Weights of a small self-supervised image encoder: activation gelu.
Rows from block 8, named by matrix and row number. Rows with one number belong to one channel. Each number is 128 + 24 x the weight over its row's rms, rounded and kept within 0 to 255. All counts start at 0.
# convs0: first 3x3 conv, stride 2 (model.blocks.8.convs.0.weight, 176x112x3x3), inputs 72-77, a 3x3 kernel for each
# convs1: second 3x3 conv (model.blocks.8.convs.1.weight, 176x176x3x3, transposed), outputs 72-77, a 3x3 kernel for each
convs0.68 [129 126 106  90 127 133 128 151 130  96 161 117  98 152 130 141 119 115 142 139 161 102 162 101 173 134  98 121 109 107 144 122 107 126 106 115 132 111 132 104 108 156 146 144 112 122 140 120 100 129  94 103 125 135]
convs1.68 [ 89 102 144  91 148 133 142 103  79 155 115 140 123 137 140 122 136 145  81 131 165 142 183 122 138 148 130 151  98 111 107 152 105  72  99 146 114 122  97  94 106 136  97 179 100 107 104 129  66 125 152 115 130 193]
convs0.69 [151 152 140 108 129 170 136 131 109 104  99 102  54 119 127 104 126 139 102 107 120 111 113 151 142  73 114  95 119 120 137  77 139 122 141 138 146 117  90 137  61 129  89 115 168 119 170 113 133 139 164 137 149 179]
convs1.69 [119 175 153 146  70 147 128  95 127  38 198 133  80 128 101 102 143 144 125  96 101 106 124 139 112 127 130 158  94 142 163  60 156 128 104 110 121 153 138 147 134 132 113 118 146 143 149 147  91 151 145 104 117 102]
convs0.70 [143 139 155  94 118 100 140  90  70 114 143 148 117 140 166 132  97 145  94 119 104 142 103 118 116 114 114 135 153 132 132 157 168 139  93 110 130 126 141 107 124 137 131 105  92 117 139 166 119 123 162 123 104 130]
convs1.70 [107 215 104 127 133 129 156  96 147 119 120 108 144 116 116  94 122 145 113 139 121 111 100  84 129 129 164 153 138 171 125 135 143 132 135 155 140 128 122  97 138 161 111  78  96 128 154  81 130 148 147 145 108 102]
convs0.71 [106 132 114 119 108 131 132  92 133 135 119 103 138 142 121 135 141 126 112 173 147 136 151 159 121  94 103 173 138 126 127 140 154 133 120 152 134  80 165 146 131 128 129 161 141 131 151 118  93 143 135 120 100 157]
convs1.71 [128 187  88 112 117 126 123 150 138 159 134 146 119 105 117 101 125 135  67 164 142 119 106 142 192 129 172 143 118 135 103 124 154 128 166 104 119 119 138 116 126 116  93 183 104 125 128  91 147 102 161 133 139 147]
convs0.72 [174 144 101 129 132 189 103 125 133 154  90 121 122  99 118 100 124 100 151 125 109 109 140 129 134  94 106  75 147 133 147 101  94 149 136 146 116 144 124 116 111 147 130  83  86 146 175 144 136 145 154 134  97 104]
convs1.72 [ 83 129 103 131 154 148 125 113  83 163 137  76 113 109 143 103 153  94 105 138 151 180 165 155  97 134 149 141  82  96 124 128 101 108 125 106 143 130 150 112 134 148 144 129 150 120 123 157 157 129 119 144  51 107]
convs0.73 [151 187 133 143 120 155 110 104 110 122 121 122 166 129  90  74 142 162 113 154 110 137 106 113 118  89 133 146 124 115 120  76 145 111 100 142 146 136 159 106 125 164  75 115 124 148 102 150 138 181  86 135 121 125]
convs1.73 [108 146 131 140 170 109 132 121  92 107 164 119 145 110 119 140 132 116 163 164 123 138 142 101 108 128 127 153 133 139 179 169 128 164 104 145 115 121 107 125 117 124 108 118  93  98 156  85 145 105  90 128  99  78]
convs0.74 [114 152 180 140 128 166 105 134 177 124 118 136 112 142 121  84  91 118  80 139  96 136 129 111 156 157 179 149 163 138 111 135 145 144 133 166 110  92 135 132 145 133  92 186 158 112 120 118 126 121 116 134 128 104]
convs1.74 [197 108 119 185 117 152 122 104 144 125 144  92  72 120 122  90 164 153 128 160 131 171  61 193 101 168  95 113 106  95 100 131 148 126  93 103 129 103 120 111 129 134 135 135  78 152 151 140 157 135 116 140 120 126]
convs0.75 [118 121 152 134 129 139 102 136 116 112 140 108 122 137 172 104 122 148 127  99 154 110 119  92 148 140  90 153  89 104 128 171 120  97 144 158 141 113 123 156 155  81  82 134 132 161 132 100 143 156 124 135 109 126]
convs1.75 [109 141 117 154 109 164 133 105 117 156 171 147 154  77 126 185 147 161 160 115 161 107 115 107  84 139 134 144 145 124 146 105 119 122 124 142 132 129 129 112 124  95 127 148 106 151 130 144 138 128 104 162 168 126]
convs0.76 [105 159 113  74 135 131 108 100 141 146 158  91 107 117 110 123 132 129 160 112 156 109 118 159 124 147  84 129 113 155  99  69 117 149 143 101 124 115 155 131 112 152 103 118 141 162 124 116 107 115 178  90 149 153]
convs1.76 [103 155 136 154 137 126 136 175 107  88 141 149 135 117 151  95 153 127  89 148 148 143 116 152 117 148 110 126 124 110 130 126 139 131 155 130 129 118  98 109 136 103 111 157 140  86 151 141 148 130 102 143  92 167]
convs0.77 [121 136 115 127 106 117  90 113 117 100  89 125 122 123 123  97 120 121 114 143 138 124 114 106 101 167 133 150 142 139 151 140 151 112 122 135 153 169 147 139 147 141 125 108 138 125 128 157 198 148 143 101 115  97]
convs1.77 [102  79 166 155 103 117 111 132  78 108 130 162 180 150 137 125 133  90  80 110 112 163 107 148 108  85 112 137 143 137 109 109 142  88 116 111 121  66 119 145 135 136 102 126 113 114  94 125 156 112 167 112 129 130]
convs0.78 [135 139 142  96 107 101 156 149 126 116 138  95  94 160 164 136 122 140 146 166 172 103 146 130 176 103  87 129 115 148 120 147 132 174 137 194 137  99 139 163 112 117 140 186  95 122  84 107 100 123 161 125 143 100]
convs1.78 [136 147  99 153 157 115  70 114  96 105  99 135 107 136 154 155 146 125 107  91 144 160 190 148 148  97 138 109 120  98 154 158 144 129 151 117 100  78 114 113 123  82 116 121 105 127 158 114 115 155 155 104 125 131]
convs0.79 [126 112 133 120 130 174  94  92 167 160 125 119 113 103 136 147 129 112  98 116 175 126 147 109 117 101 118 132 135 147 121 115  89 133 123 129 136 116 143 160 116 140 116 107  97 116 154 116 118 137 170 116 138 127]
convs1.79 [157 114 108 161 172 105 132 160 100  96 153 110 171 135 148 144 121 103 134 156 142 158 135 153 102 156 138 156 149  90 141  99 115  65 147 117  98 141 120 101 156 131 101 159 155 134  93 133  70 117 135 136 103 147]
convs0.80 [106 160 148 119 140 110 124 111 124 141 137  91 140 112  73 131  82  91 119 143 133 149  79 165 164 157 112 134 121 123 102  96  99 150 158 141 128 133  96 131 173 170 135 146 139 143 151  96 125  89  83 137 145 133]
convs1.80 [105 165  61 140 180  94 110 122 114 129 141 140 151 130 114 129 112 154  91 124 128 102 122 125 106 155 132 115  98 127 168 138 153 132 134 124  86 136 139 112 152 144 164 148 119 150 146 157 117 130  90 140 167 158]
convs0.81 [170 138 107 141 111 127 136 149 137 133 116 107 107 170 111 151 138 131 140 143 135 168 105 127 109 108 115 117 144 152 137 135 131 114 103 122 100 127 143 102 138 119 151 161 126 144 108 165 106 181 100 163 103 114]
convs1.81 [113 125 103 114 167 116 140 126 115 143 137 133  99 149 131 127 112  89 141 141 159 104 119 146  78 127 135 125 103 118 110 142 119  76  84 104 107  93 104 117 135 141 126 132 130 140 138 125 162 145 103 160 131 131]
convs0.82 [112 117 106 134 148 129 154 132 129  76  99 102 106 114 129 108 120 125 123 157 149 157 130 138 140 119 106 121 136  98 129  79 100 170 151 129 124 152 143 147  98 125 142 113 109 120 146 111 147 124 125 117 133 138]
convs1.82 [128 150 124 101  95 165 129 127  96 122 120 114 141 120 134  88 146 115 129  96  87 128 127 126 140 127 153 111 162  86  82 150 113  96 133 142 159 137 135  75 122 124 109 102 134 118  89  99 132 171 129  95 113 116]
convs0.83 [128 159 134  78 108 109 108 149 139 141 160 138 131 107  86 166 134 134 101  97 103 135 121 170  79  99 121 104 115 121 145 121  87 128 135 124 140 155  84 118 110 134  96 132  89 104 170 111 125 101  95 150 107 132]
convs1.83 [ 90 148 131 120 117 120 120 137 108 158 149 127  77 135  96  78 142 121 112 101 141  93 109 109 138  60  83 167 167 114 166 150 106 132 172 168 139 173 125  62 122 184 110 108  81 136 111 137 141 146  86 104 136 143]
convs0.84 [135  84 106 182 144 152 111 164 129  99 119 123  75 110 118 150  73 135 128 118  64 116 136 137 163 113 112 117 163 155 130 147 126 139  65 114 120 138 140 107 137 145 133 146 159 123 156 120 139 125 106 122 110 121]
convs1.84 [104 181  99 149 172 127 127 133 110 105 140 125 152 136 103 126 110 117 100  92 138 103 103  98 117 141 118 125 166 105 150 153 129 128 148 135 126 144 160 112  83 151 109 124 102 172 125 118 132 142 143  91 121 123]
convs0.85 [103  95 104 127 148 143 140 151 112 171  91 127  80 162 142 118 132 100  92 110 126 137 127 125 127 105 153 131 118 138 132 103  95 139 142 140 134  74 133 127  90 133 100 116 146 134 141 139 175 156 138 178 102 110]
convs1.85 [111 117 167 156  94 152 117 181 101 109 171 170 139 126 172 157 150 121 147 127 155 175  86 142  91 131  87 140 144 151 106 144 141 130 139 144 176 111  89 161 163 146 132 150 106 152 147 184 121  79 165 120 143 105]
convs0.86 [111 139  76 160 126 125 119 116 142 129 107 163 118 150 107 147 114 120 122 151 119 122 156 166 136 166 134 151 112 114 118 121 120 129 129  76 141 160 144 169 159 143 129 125 138 121 151 127 116 137 136 142 177 114]
convs1.86 [149 103 104 133  56 130 105 164 144 131 151 131 166  90 159 144 147 124 113 135 139 102  47 116 116  88 160 137 103 153 123 126 116 113  85 115 100 124 109 122 151 115 118 109 123 108 141 109 125  84 124 101  90 133]
convs0.87 [142 131 119 155 145 188 131 127 158  88  97 126 100  83 109 133 151 140 137 127 139  91 139 124 169 138 160 125 124 126  90 117 123 112 135 159 123 139 115 113 112 118 119 112  97 139 143 126 145 139 129 123 111 106]
convs1.87 [171  75 106 100 133 113 113 104 150 152  99 136 124 128 153 106 140 120 142 138 133 130  61 134 134 106  98 160 132 128 152 123 138 105 171 139 158 147 108 110 144 179 117  73 126 109 104 101 123 128 147 124 124 161]
convs0.88 [102 147 119 133 177 167 157 193 184 122 111  32  68 128 124 110 140 163 101 116 121 157 165 162 139 155 138 156 136  70 131 111 100 108 108 121 165 143 128 130 114 165 116 135 118 181 184 137 162 153 161 149 156 157]
convs1.88 [162 126 108  79 204 154 128 194 119 109  94 110 104 112 133 141 114 151 129 121 140 108 124 129 119 147 112 132 139 127 118 108 138 129 101 120 108 160 123 155 120 145 164 123 135  94 110 115  89 126 136 140 106 130]
convs0.89 [167 165 153 137 133 145 103 165 137 111 124 128  90 115 113 144 119 135 119 117 137 118 120 139 137 129 126 161 135 132 136 136 155 161 135 130 136 113 114 124  85 112 148 151 125 150 130 148 123 133 166 134 155 137]
convs1.89 [103 135 124 126 125 143 145  85 169 135 135 122 117 129  77 135 118 123 116  98 157 143 139 112  75 110 145 111 113  94 124 132 118  78  89 147 144 147 130 143 152 140 122 149 110 120 155 111 120 129 131 109 101 196]
convs0.90 [114  98 140 110 127 140 167 152 115 101  99 118 139 130 126 101 151 127 119 100 136 123 131  95 107 125 117 148 120 107 131 153 124  98 140 163 167 145 115 157 156 179 185 152 136 115 151 111  84 111 147 125 132 167]
convs1.90 [119 143 102 140 122 109 121 143 143 161 141  91 109 143  87 101 135 119 135 149 143  72 102 140  99 169  98 111  97 124 127 140 129 106 127 135 143 120 157 131 125 118 157 174  99 118  89 121 102 128 121 133 158 106]
convs0.91 [132 137 157 123 133 181 101 129  95 135 125 120  86  62  63 142 127 114 129 136 103 130 145  85 125 147 151 143 135 169 110 122 134 124 115 108 121 150 123 124 130 121 143  84 120 113 127 155 150 152 123 128 114 149]
convs1.91 [153 158 120 129 128 110 141  33 111 132 125 120 158 114 124 122 141  98 181 194 132 128 147 152  87 127 128 103 137 136 131 111  63 133 157  97 124 127 123 136 126  85 127 153 117 125 128  89 107 120 126 125 124 126]
convs0.92 [108 130  89 125 110  87 118 165 142 120 145 149 146  97 102 131  98 129 103  98  92 107  79 116 120 139 100 142 137 150 128 156 170 127  93 129 159 164 106 110 141 151 106 112 162 124 146 155 129 124 137  97 162 103]
convs1.92 [124 169 146 150 132 130 166  84 146 140  90 184 121 154 116 143 118 135 150 102 121 140 115 128 144 128 135  97  96 126 132 164 127 108 124 106  86 153 115 163 156 175 106 166 134 144 108 127 119 115 120  95 103 167]
convs0.93 [139 149 172 138 113 134 149 152 137 101 176 171 133 131 160 152 113  96 111  83 112 111 178 136 158 158 146 169 118 124 114 116 109 107 151 125 150 133 149 141 103 153  92 130  99 147 156 136 123 166 119 126 143  73]
convs1.93 [164 143 170 169 138 139 135 142 120  94 108 147 137 109 139 116 139  82 115 198 181 111 100  97 125 132  72 138 141 147 144 150 112 170 165 129 166 111 131 132 173 113 134 161 137 110 121 127 133 140 121 122 129  92]
convs0.94 [113 111 136 132 110 146 109 149 132 122 124 154 143 123 171 153 128 137 112 136 125 114  80  95 106 115 106  87 136  98 120 149 115 119 149 117 157 131  79 140 123 148 120 136 139 131 127 141 146 117 118 129 154 104]
convs1.94 [122 118 127 158  85  86  97 132 177 184 127 114 122 117 151  75 120 100 102 104 155 133 117  97 182 150 106 138 196 144 171 134 105 134 114 147 108 148 109 123 127 127 139 153 160 193 113 131 134 101 172 107 190  97]
convs0.95 [123 118 120  95  97 120 143 132 161 100 145 137 161 137 101 126 150  93  81  85 109  87 125 101 123  92 165 128 143 142 126 138 128 138 102 102 113 126 133  95 138 134 115  92 103 128 127 140 119 100 150 117 160 115]
convs1.95 [158  91  98 162  85 141 118 182 118 152 130 119 151 130 179 119 110  74  84  98 107 140 147 110 132 108 136 126 111 116 130 134  88 131 109 114  80 146 112 150 151 151 131 150 127 161  77 111 139  96 117 117 148 121]
convs0.96 [ 81 133 118 150 108 119 120 109 141 139 121 136 122 130 129 121 135 145  95 121 104 161 152 141 111 102 164 122 130 126 129 165 128 141 157 129 103 153 152 107 118 176 118 137 124 134  87 133 142 150 130 109 112 118]
convs1.96 [118 109 178 174 142  98 143 115 123 147 134 130 146 122 102 133 122  95 110 145 149 186 131 120 165 115 151  97 120 102 138 122 104  81 112  92 117 133 137 148 111 111 158 129  95 124 121 164 130 160 122 119 144 112]
convs0.97 [161 143 135 157 161 157 148 180 155 122 109  85 110  91 108 139 119 140 147 127 161 119 200 181 124  88  85 155 134 132  87  93 137 130 115 135 132 148 111 162 146 144  90 157 186 104 188 130 129 136 152 146 171 104]
convs1.97 [141  93 162 140 112 119 141 119 161 165  98 130 140 149  88 106 125 152 174 152 111  99 155 125 102 133 100 131 142 139 168 125 141 143 120 112 114 120 142 139 144 108 166 144 117 119 104 124 152 137 155 149 108 129]
convs0.98 [135 126 134 121 111 154 174 110 169 152 116 121 183 157  84 168 143 124  97 131 131 154 121  43 102 117 148 133 128 105  91 115 114 110 121 117 140 105  97 155 129 104 143 143 128 147 130  78 127 147 100 103 145 149]
convs1.98 [141  95 114 120 175  75 160 159  63 107 156 130 113 143 120 118 158 116 163 131  74 154 171 116 129 139 119  95  94 138 109 126  96 125 151 115 152 160 130 158  98  90 143 152 122 112 131 158 136 139 152 156  90 133]
convs0.99 [129  93 130 148 174 137 123 113 141 120 110  96 125 100  94 158 143 132 139 101  92 116 102 141 117 155 115 117 109 101 153  88 121 136 148 125 102 116 123 121 113 158 103 130 128 133 126 129 157 101 101 123 173 146]
convs1.99 [118  75 157 158 138 167 111 162  81 112 135 138 159 120 114 154 126 129 100 133  86 161 147 160 175  99 135 105 118 120 134 145 127 139  93 128 139 152 116  90 142 173  99 124 115 126 119 171 172 145 123 123  95 131]
convs0.100 [114 161 140 121 156 125 127 151 159 122 123 138 119 141 182 146 132 111 143 137 121  99 103 130 109  89  98 122  99 120 108 114 139 125 128 140 105 131  92 164 130  96 108 139 167 132 130  95  75 136 145 145 140  97]
convs1.100 [ 41 193 140 105  74 237 157 114 115  83 117 156 147 104  88 108 145 115 122 149 155 157 121 142 110 134 126 103 132  92 108 142 119 107 139 138 123 122 165 128 162 142 123 121 117 151 131  97 157  87 109 143 150 154]
convs0.101 [127 164 115 141 133 161 170 121 131 108  88 137 131 151 142  96 161 138 110 109 128 122 120 130 124 111 110  84  97 124 121 116 108 121  99 121 154 108 150 132 114 113 128 115 119 147 152 137 113 137 166  88 146 108]
convs1.101 [120  87 116  95 118 113 108 142 156 120  84 149 133 122 115 134 116 107 155 118  90  91 161  93  92 134 159 105 103 114 139 109 112  94 145 114 103  91  96 137 137 156 151 150 108 132 107 131 136 129 125 106 171 115]
convs0.102 [130  97 111 120 100 118 123 156 166 191 116  89 122 123 142 129 125 146 126 119 144 108 112 120 144 133 116 115 114 130 122 148 120 124 145 158 128 115 163 137 127  82 162 115 114 125 123 144 143 148 132 116 104  98]
convs1.102 [119 154 115 125 171  95  79  69 159 132 127 103 127 141 115  98  85 157 125 147  94 111 132 102 148 119 135 142 111 134 142 121 150 145 168 111 115 121 158  99 133 112 110  77 118 115 175 111 152 142 176 138 120 142]
convs0.103 [ 98 144 106 109 164 147 104 103 158 140 168 180 100 155 137 130 136 129 102 101 105 101  91  94 130 136 120 141 105  91 119  92 120  93 147 130 116 127 163 112 183 148 144 101 184 135  91 119 155 115 110  92 125 129]
convs1.103 [118 128  95 150 136 105 116 211  82  92 178 110 125  97 140 124 133 127  91 153 103 123  98 135 163 104 104 124 172 122 128 105 153 141  80 141 139 129 124 146 136 106  88 116 129 123  94 103 102 150 116 138  94 153]
convs0.104 [142 129 139 149 130 158 128 129  96 129  93 122 130 131 129 148  99 100 105 155 120 121 114 133 112  72 144 110 127  86 118  61 142 150  92 108 139 133 103 173 109 138 138 162 139 133 128  77 148 130 119 152 132 112]
convs1.104 [154 124 176 165  77 114 136 173 140 110 145 138 152 128 108 112 106 130 119 189 119 141 108 138 134 146 161 196 155 137 135  99 135  82 120 125 111 188  93 155 123 189  81 129 134 146 169 108 174 159 151 107 153 100]
convs0.105 [115 141 130 116 144 131 144 147 138 168 100 102 120 119 165 105 115 151 108 142 140  92 142 141  64 139 184 120 125 120  89 117 136 134 157 122 120 126 108 117 112 146 124 136 138 128 107 113 149 176  91 122 101 110]
convs1.105 [144  99 126 129 162 144  94 129 124 158  83 110 102 122 138 177 162  77 148 158 135 111 120  76  97 148 128 147 101 153 142 116 166  94 139 120 112 151  90 116 105 109  96 119 154 119 135 108 148 122  92 176 118 127]
convs0.106 [136 145 102 109 114 146  90  75 110 115 141 133 142 127 156 129 128 121 109 102 125 123 120 108 121 131 121 118 104 109 126 126  93 146  89 127 124 117 153 134  95 144 143 120 105 124 162 133 135 117 156 112 144 139]
convs1.106 [109 105 168 163 134 131 120 160 101 117 165 152 116 123 137 110 141  91 131  76 142 160  91 134  88 165 173 130 135 152 169 111 116 131 148 146 151 135 132 147 177 139 129  99 108  89 157 147 126  95 150 110 139 153]
convs0.107 [141 110 105  97 149 132 152 147 145 134 104 118 135 111 105 114 126 105 137 123 147 132 109 142 121 115  99 118  67 137 149 105 141 133 161 158 130 144 119 130 118 112 121  95 126 140 121  96 117 134 117 102 133 137]
convs1.107 [137 145 122  92 138 136 180 120 121 186 136 137 175 125 122 155 112 166 105 149 166 112 186 110  85  84 159 136 112  99 108 116 112 142 130 115 111 110 134 102 128  89 192 116 108 122 139 153 112 139 135 145 152 140]
convs0.108 [107 119  95 124 118 105 114 143 113 119 122 118  83 142 137 104 128 128 121 121 123 128 116  96 137 127 160 125 135 152 133 147 141 133 144 157 130 119 118 117 134  99  94 145 126 108 118 134 142 114 135 134 183 111]
convs1.108 [137 137  89 129 137 137 126  78 173 141 152  98 135 119 134 131 130 115 100 117  90 157 117 159 109 145 117  86 121 129 164 122 128 102 128  97 154 130 118 120 149 131 149 142 147 158 120 125 112 118 127 153 154 114]
convs0.109 [149 131 130 152 163 156 137 120 115 103 115 129 167  65 122  93 102 128 126 140  89 132 128 102 144 133 144 143  95 160 127  83 135 111 142 102 130 113 122 120 138 134 113 102 127 142 164 117  99 146 137  94 166 126]
convs1.109 [ 98 141 115 185 115 159 125 110 110 133  97 136 116 172  95 157  97  80  65 144 192 132 153  84  59 118 144  74 168 146 156 134 143 166 104 137 133 157 155 139 121 137 127 163 137 111 116 105 170 121 152 166 141 135]
convs0.110 [119 147 160 148 169 128 145 138 116  93  97 101 126 140 115 154 124 133 145 157 117 116 136 114 152 144 109 114 117 145 116 124 145 137 128 131 127 107 116 130 129 107 138 151 131 158 138  96  98 128 169 136 140 172]
convs1.110 [ 77 134 126 138 136  95 136 124 129 103  94 143 107  92 116 130 129 130 143 108 115 154 155 123  73 105 117 128  93 126 110  90 120 114 120 139 134 135  87 124 125 105  86 147 168 122 126 106 128  71 122 113 132 106]
convs0.111 [168 158 120 144 138 120  93 125 105 112 102 129 131 109  76 103 137 162 121 106 116 127 108 124 109  99 119 115 133 194 117 153 155 132 128 128 117  95 112 118 113 105 113 134 117  90 109  93 104  69 102 121 114 123]
convs1.111 [106 125 108 157  99 164 151 112 155 162 107 103 151 100 144 166 167 135 138 153 144 125  99 141 122  67 161 129  97 125 110  87  64  94 101 121 111 146 155 144  95 136 121 122 125 109 137 126 130  84 116 127 118 121]
convs0.112 [131 130 160 174 150 145 129 170 145 155 105 117  96 106  94  90 124  85 101  95  95 118 127  93 158 144 123 140 131 107 140 158 128 147 122 136 141 126 132 127 144 121 164 155 141 124 148 128 171 159 134 111 112 169]
convs1.112 [127 133 181 137 127 147  97 130 125 133 146 129 126 142 144 149  69 180 138 101 114 124 140 156 137 149 121 115 142  78  92 160 139 118 154  82 122 115 148 161 147 139 166 129  89 134 177 124 151 140 156 151 104 131]
convs0.113 [122 123 128 169 165 124 120 152 179 149 137 164 145 148 132 138 147 125 161 164 161 132 114 160 133 116 157  83  97 123 150 116 161 137  88 107 147 161 122 129 166 129 100 133 127 131 112 145 168 125 119 118  97 166]
convs1.113 [121 119 139 124  74 133 121 133 132 114  78 138 120  93  88 100 105 107 119 121 185 155 119 111 136 127 152 142  94 120 143 151 113  96 116 130 126  96  91 115 124 157 160 158 159 109 128 140 168 140 100 124  58 144]
convs0.114 [113 103 128 119 165 143 127 114  92 109  83 157 101 127 102  90 138 121 155 145 125 105 127 132 167  76 128 131 131 121 135 128 163 135 113 101 148 109 146 147 117 124 138 143 144 127 144 158 139 180 103 130  99  98]
convs1.114 [152  87 136 142  90 173 109 209  74 148 134 138 126 118 142 139 117 142 163 126 109 126 104 118 144  80 173 110 140  89 103  82 134 118 124 123 130 100 151 185 163 188 108 143  83 122 101 136 156 148 171 152 147 114]
convs0.115 [104 138  93 113 132 142 114 120 137 125 143 123  98 134 120 120 121 147 157 147 139 138  65 163 135 110 100 134 108  97 120 113 180 114 130 180 113 135 143 153  80 113 133 133 121 157 156 120 122 160 181 166 105  95]
convs1.115 [103 105 145 139  76 152 150 123 193 124 190 116 126 139 130 114 142 131 128 127  99 121 135 152 106 135 156 111 157  79 107 149 110 141 114 133 141 162 101 149 140 125  83 100 119 138 120 128 160 129 108 140 121 126]
convs0.116 [150  57  91 136 109 127 141 152 136  97 142 136  75 121 152 155 152 137 164  99 120 105 132 117 116 121 121  83 128 128 111  87 127 136 130 140 135 134 144 117 110 119 106 119 118  83 150 103 137 106 126 115 136 161]
convs1.116 [131 141 133 113  97 144 149 110 129 149 112 108 147 116 128 136 125 170 152 155 128 104  56 124 112 144 104  98 127 145 117 101 134  81 135  83 131 119 107  86 124 113 113 138 137 124 102  84 144 126 145 135 157  71]
convs0.117 [ 96 111 172 127 128 149 100 139 123 117 112 143 142 130  62  98 131  83 125 157 105 131 107 156 138 138 168 133  94 137 157 163 119 157 163 146 119 155 155 118 139 166 140 129 152 154 136  84 210  46 118 116 152 156]
convs1.117 [129 156 102 162  89 135 118 106 203 131 110 119 112 109 166 166 118 113 153 145 161 114 115 156 156 140 156 128 135 135 127 118 114 169 131 130 130 129 153 169 189 128 114 114 144 124 155 110 159 145 139 106 160 122]
convs0.118 [128 135 138 112 126 153 151 147 185 128 145  82 111 126 101  95  89  81 171  81 106  89  85 143 115 113 174 118  96 160 127 133  79 144 130 142 143  92 118 153  93 126 138 135 149 121 122 127 119 121 122 102 106 119]
convs1.118 [119 174  93 150 110 180 111  82 168 130 131 125 123 142 121 110 150  86 147 131 122 161  78 121 105 146 127 105 164 141 151 124 164 133 184 110 109 155 128 143 163  92  95 143 137  95 145  96  89 140 154 106 127 124]
convs0.119 [121  95 139 136 131 108 134 148 124 157 138 150 118 144 127 113 159 149 111 103 142 101  98  99 136 125 108 138 161 105 140 134 158 139 127  97 176 140 159 145 141 107 127 118 110 123 131 113 100 141 121 126 149 137]
convs1.119 [ 95 169 137 119 170 147 159 140 121 146 150 128 145 131 148 113  92 145 112 116 123 156 149 128 119 127 124 165 120 153 109 136 132 135 137  90 150 128 111 134 102 141 124  93 110 123 134 111 140 142 123 104  95 146]
convs0.120 [130 127 129  86 134 127 111 134 146 118 100 108 140 107 142 130 132 108 125 156 139 147 154 121 107  78 139 110 118  96  86 111 170 160 156  80  92 106 160 110 138 140 114 113 136 123  92 128 143 122 107 100 141 107]
convs1.120 [160 107  76 202 120  90  91 122 117 119  90 143  91 159 161  71 105 139 137 121  60  70 167 122 113 123 138 124 114  69  83 137  84 135 107 147 143 146 111 138 154  88  93 130 135  82 176 123 144 114 145 130 151 141]
convs0.121 [122 120 136  73 145 121 173 140 127 132 150 163 108 121 126 153  91 148  98 139 107 141 121  96 120  92 144 119 142 165 142 118 121 142 121  97 106 127 130 122 139 117 157 112 142 140 111 168 157 127 156 136 138 131]
convs1.121 [141  96 141 152 125 130  92 110  81 116 164 132 130 189 104 131  64  97 137 111 123  80 129 127 155 113 105 102 133  95 134 150 142 115 135 100 150 128 150 100 140 126 130  98 103 100  93 164 103  81 124 169 136 122]
convs0.122 [ 93 137 111 117  92 124 161 123 104 107  71 127 144  93 120 110 121 127 153 143  80 145 164 133 155  97 102 117 122 128 116 118 143  91 129 133 138 139 152 133  82 123 135 141 166 119 132 149 159 150 116 118 146  94]
convs1.122 [140  78  80 150 204 143  92 117 138 121 106 119 138 118 151 134  83 180 130 184 120 181 162 163 125 163  71 145 127  95 150  80 157 115  93 122  92 135 100 107 145 132 121 126 143  86 137  86 125 138 135 126 120  99]
convs0.123 [149 169 118 106 148 114 166 147 128 127 136  93 145 187  76 176 137 166 127 130 136 110 149 127 130 119  96 128 134 139 112 131 104 106 141 129 152 105 115 134 186  85 175 115  85 120 172 137 149 155  72 112 138  85]
convs1.123 [110 135  91 167 107 168  84 161 157 137 117 114 126 112 105 121 103 134 137 146 127 109 160 156  95 126 113 113 165 131 112 105 124 144 141 133 160 122 104  82 175 124 138 119  76 109 106  90  58 137 136 117 165  99]
convs0.124 [139 120 157 157 128 154 143 145 136 113 160 146 139 127 128 155 135 128 119 114 146 108 153 140 122  74 127 121  67 133 128  77 130 142 153 118 144 117  94 131  91 111 133 115 154  96 153 133 141 179 120 127 128 111]
convs1.124 [112 154 104 162 154  77 138 109 132 127 131 125 151 141 143 138 129 112 147 154  96 158 125 154  82  98 124 114  94 125  96 106 157 133 148  89 116  79 133 116  85 173 135 124 114  97 138 122 114 113 107 121 119 192]
convs0.125 [168 114  90 119 124 114 147 163  89 100 144 169  75 142 139 152  95 109 155 152 103 156 140  95 151 146  77 126  95 107 108 105 126 124 129 117 120  67 125 130 101 124 110 139 106 168 126 135 142 119 153 140 135 160]
convs1.125 [132 156 101  86 133 129 170 150  85 119 163 115 101 141 138 105 127 154 117 121 169 107 165 149 122 106 143 130 145 125 159 165  83 138 114 110 126 129  97  82 117 135 154 175 116 158 115 107  73 126 120 126 125  98]
convs0.126 [150 142 138 146 116 207 142  70 132  93 102 128 157 148 145 130 168 161 116 132  97 113 152 161 146 134 114 149  97  90 143 105 128 151 110 119 123 110 124 160 138 117 112 116 124 169 118 133 122 127 164 161 179  87]
convs1.126 [117  89 139 155  94  64 104 190 125  82 150  92 190 158 148 109 147 105 114  99 133 160 113 103 133 160 147 127 125 118 145 147 117 138 140 112 122 124 117 179 154 162 130 132 113 115 110 158 130 137 133 115 171 145]
convs0.127 [117 160 147 152 118 139 101 106 101 134 149 105 124  95 103 114 116 117 101 124 145 176 117 138 125 153 142 123 116 127 148 137 172 154 144 133 107 160 148 123 114 143 117 157  96 128 114 139 112 110 127 105 134 149]
convs1.127 [122 118 108 116 151  97 118  98 193  82 128 109 144 146 129  99 136 139 143 147 144 171 119 141 158 178 143 123 103 125 140 129 115 136  95 137 142 160 168 105 148 139 143 130 128 115 158 108 130 121  96 190 122 116]
convs0.128 [144 117 121 142 133 136 135 142 130 155 157 160 159 136 110 141 146 136 174 120 141 109  63 112 118 112  98 106 102 137 112 103 133 117  67 125 133 109 121 103 137 124 136  95 131  77 109 159 105 119 175 137 116 141]
convs1.128 [123 167  84 106 152 114  95 176 101 132 153 117  92 128  89 145 129 105 145  98 132  94 190 154 136 112 122 131 105 125 106 110 116 110 158  97  94 103 127 165 143  94 115 108  99 111 135 100 133 135  86 139 121 119]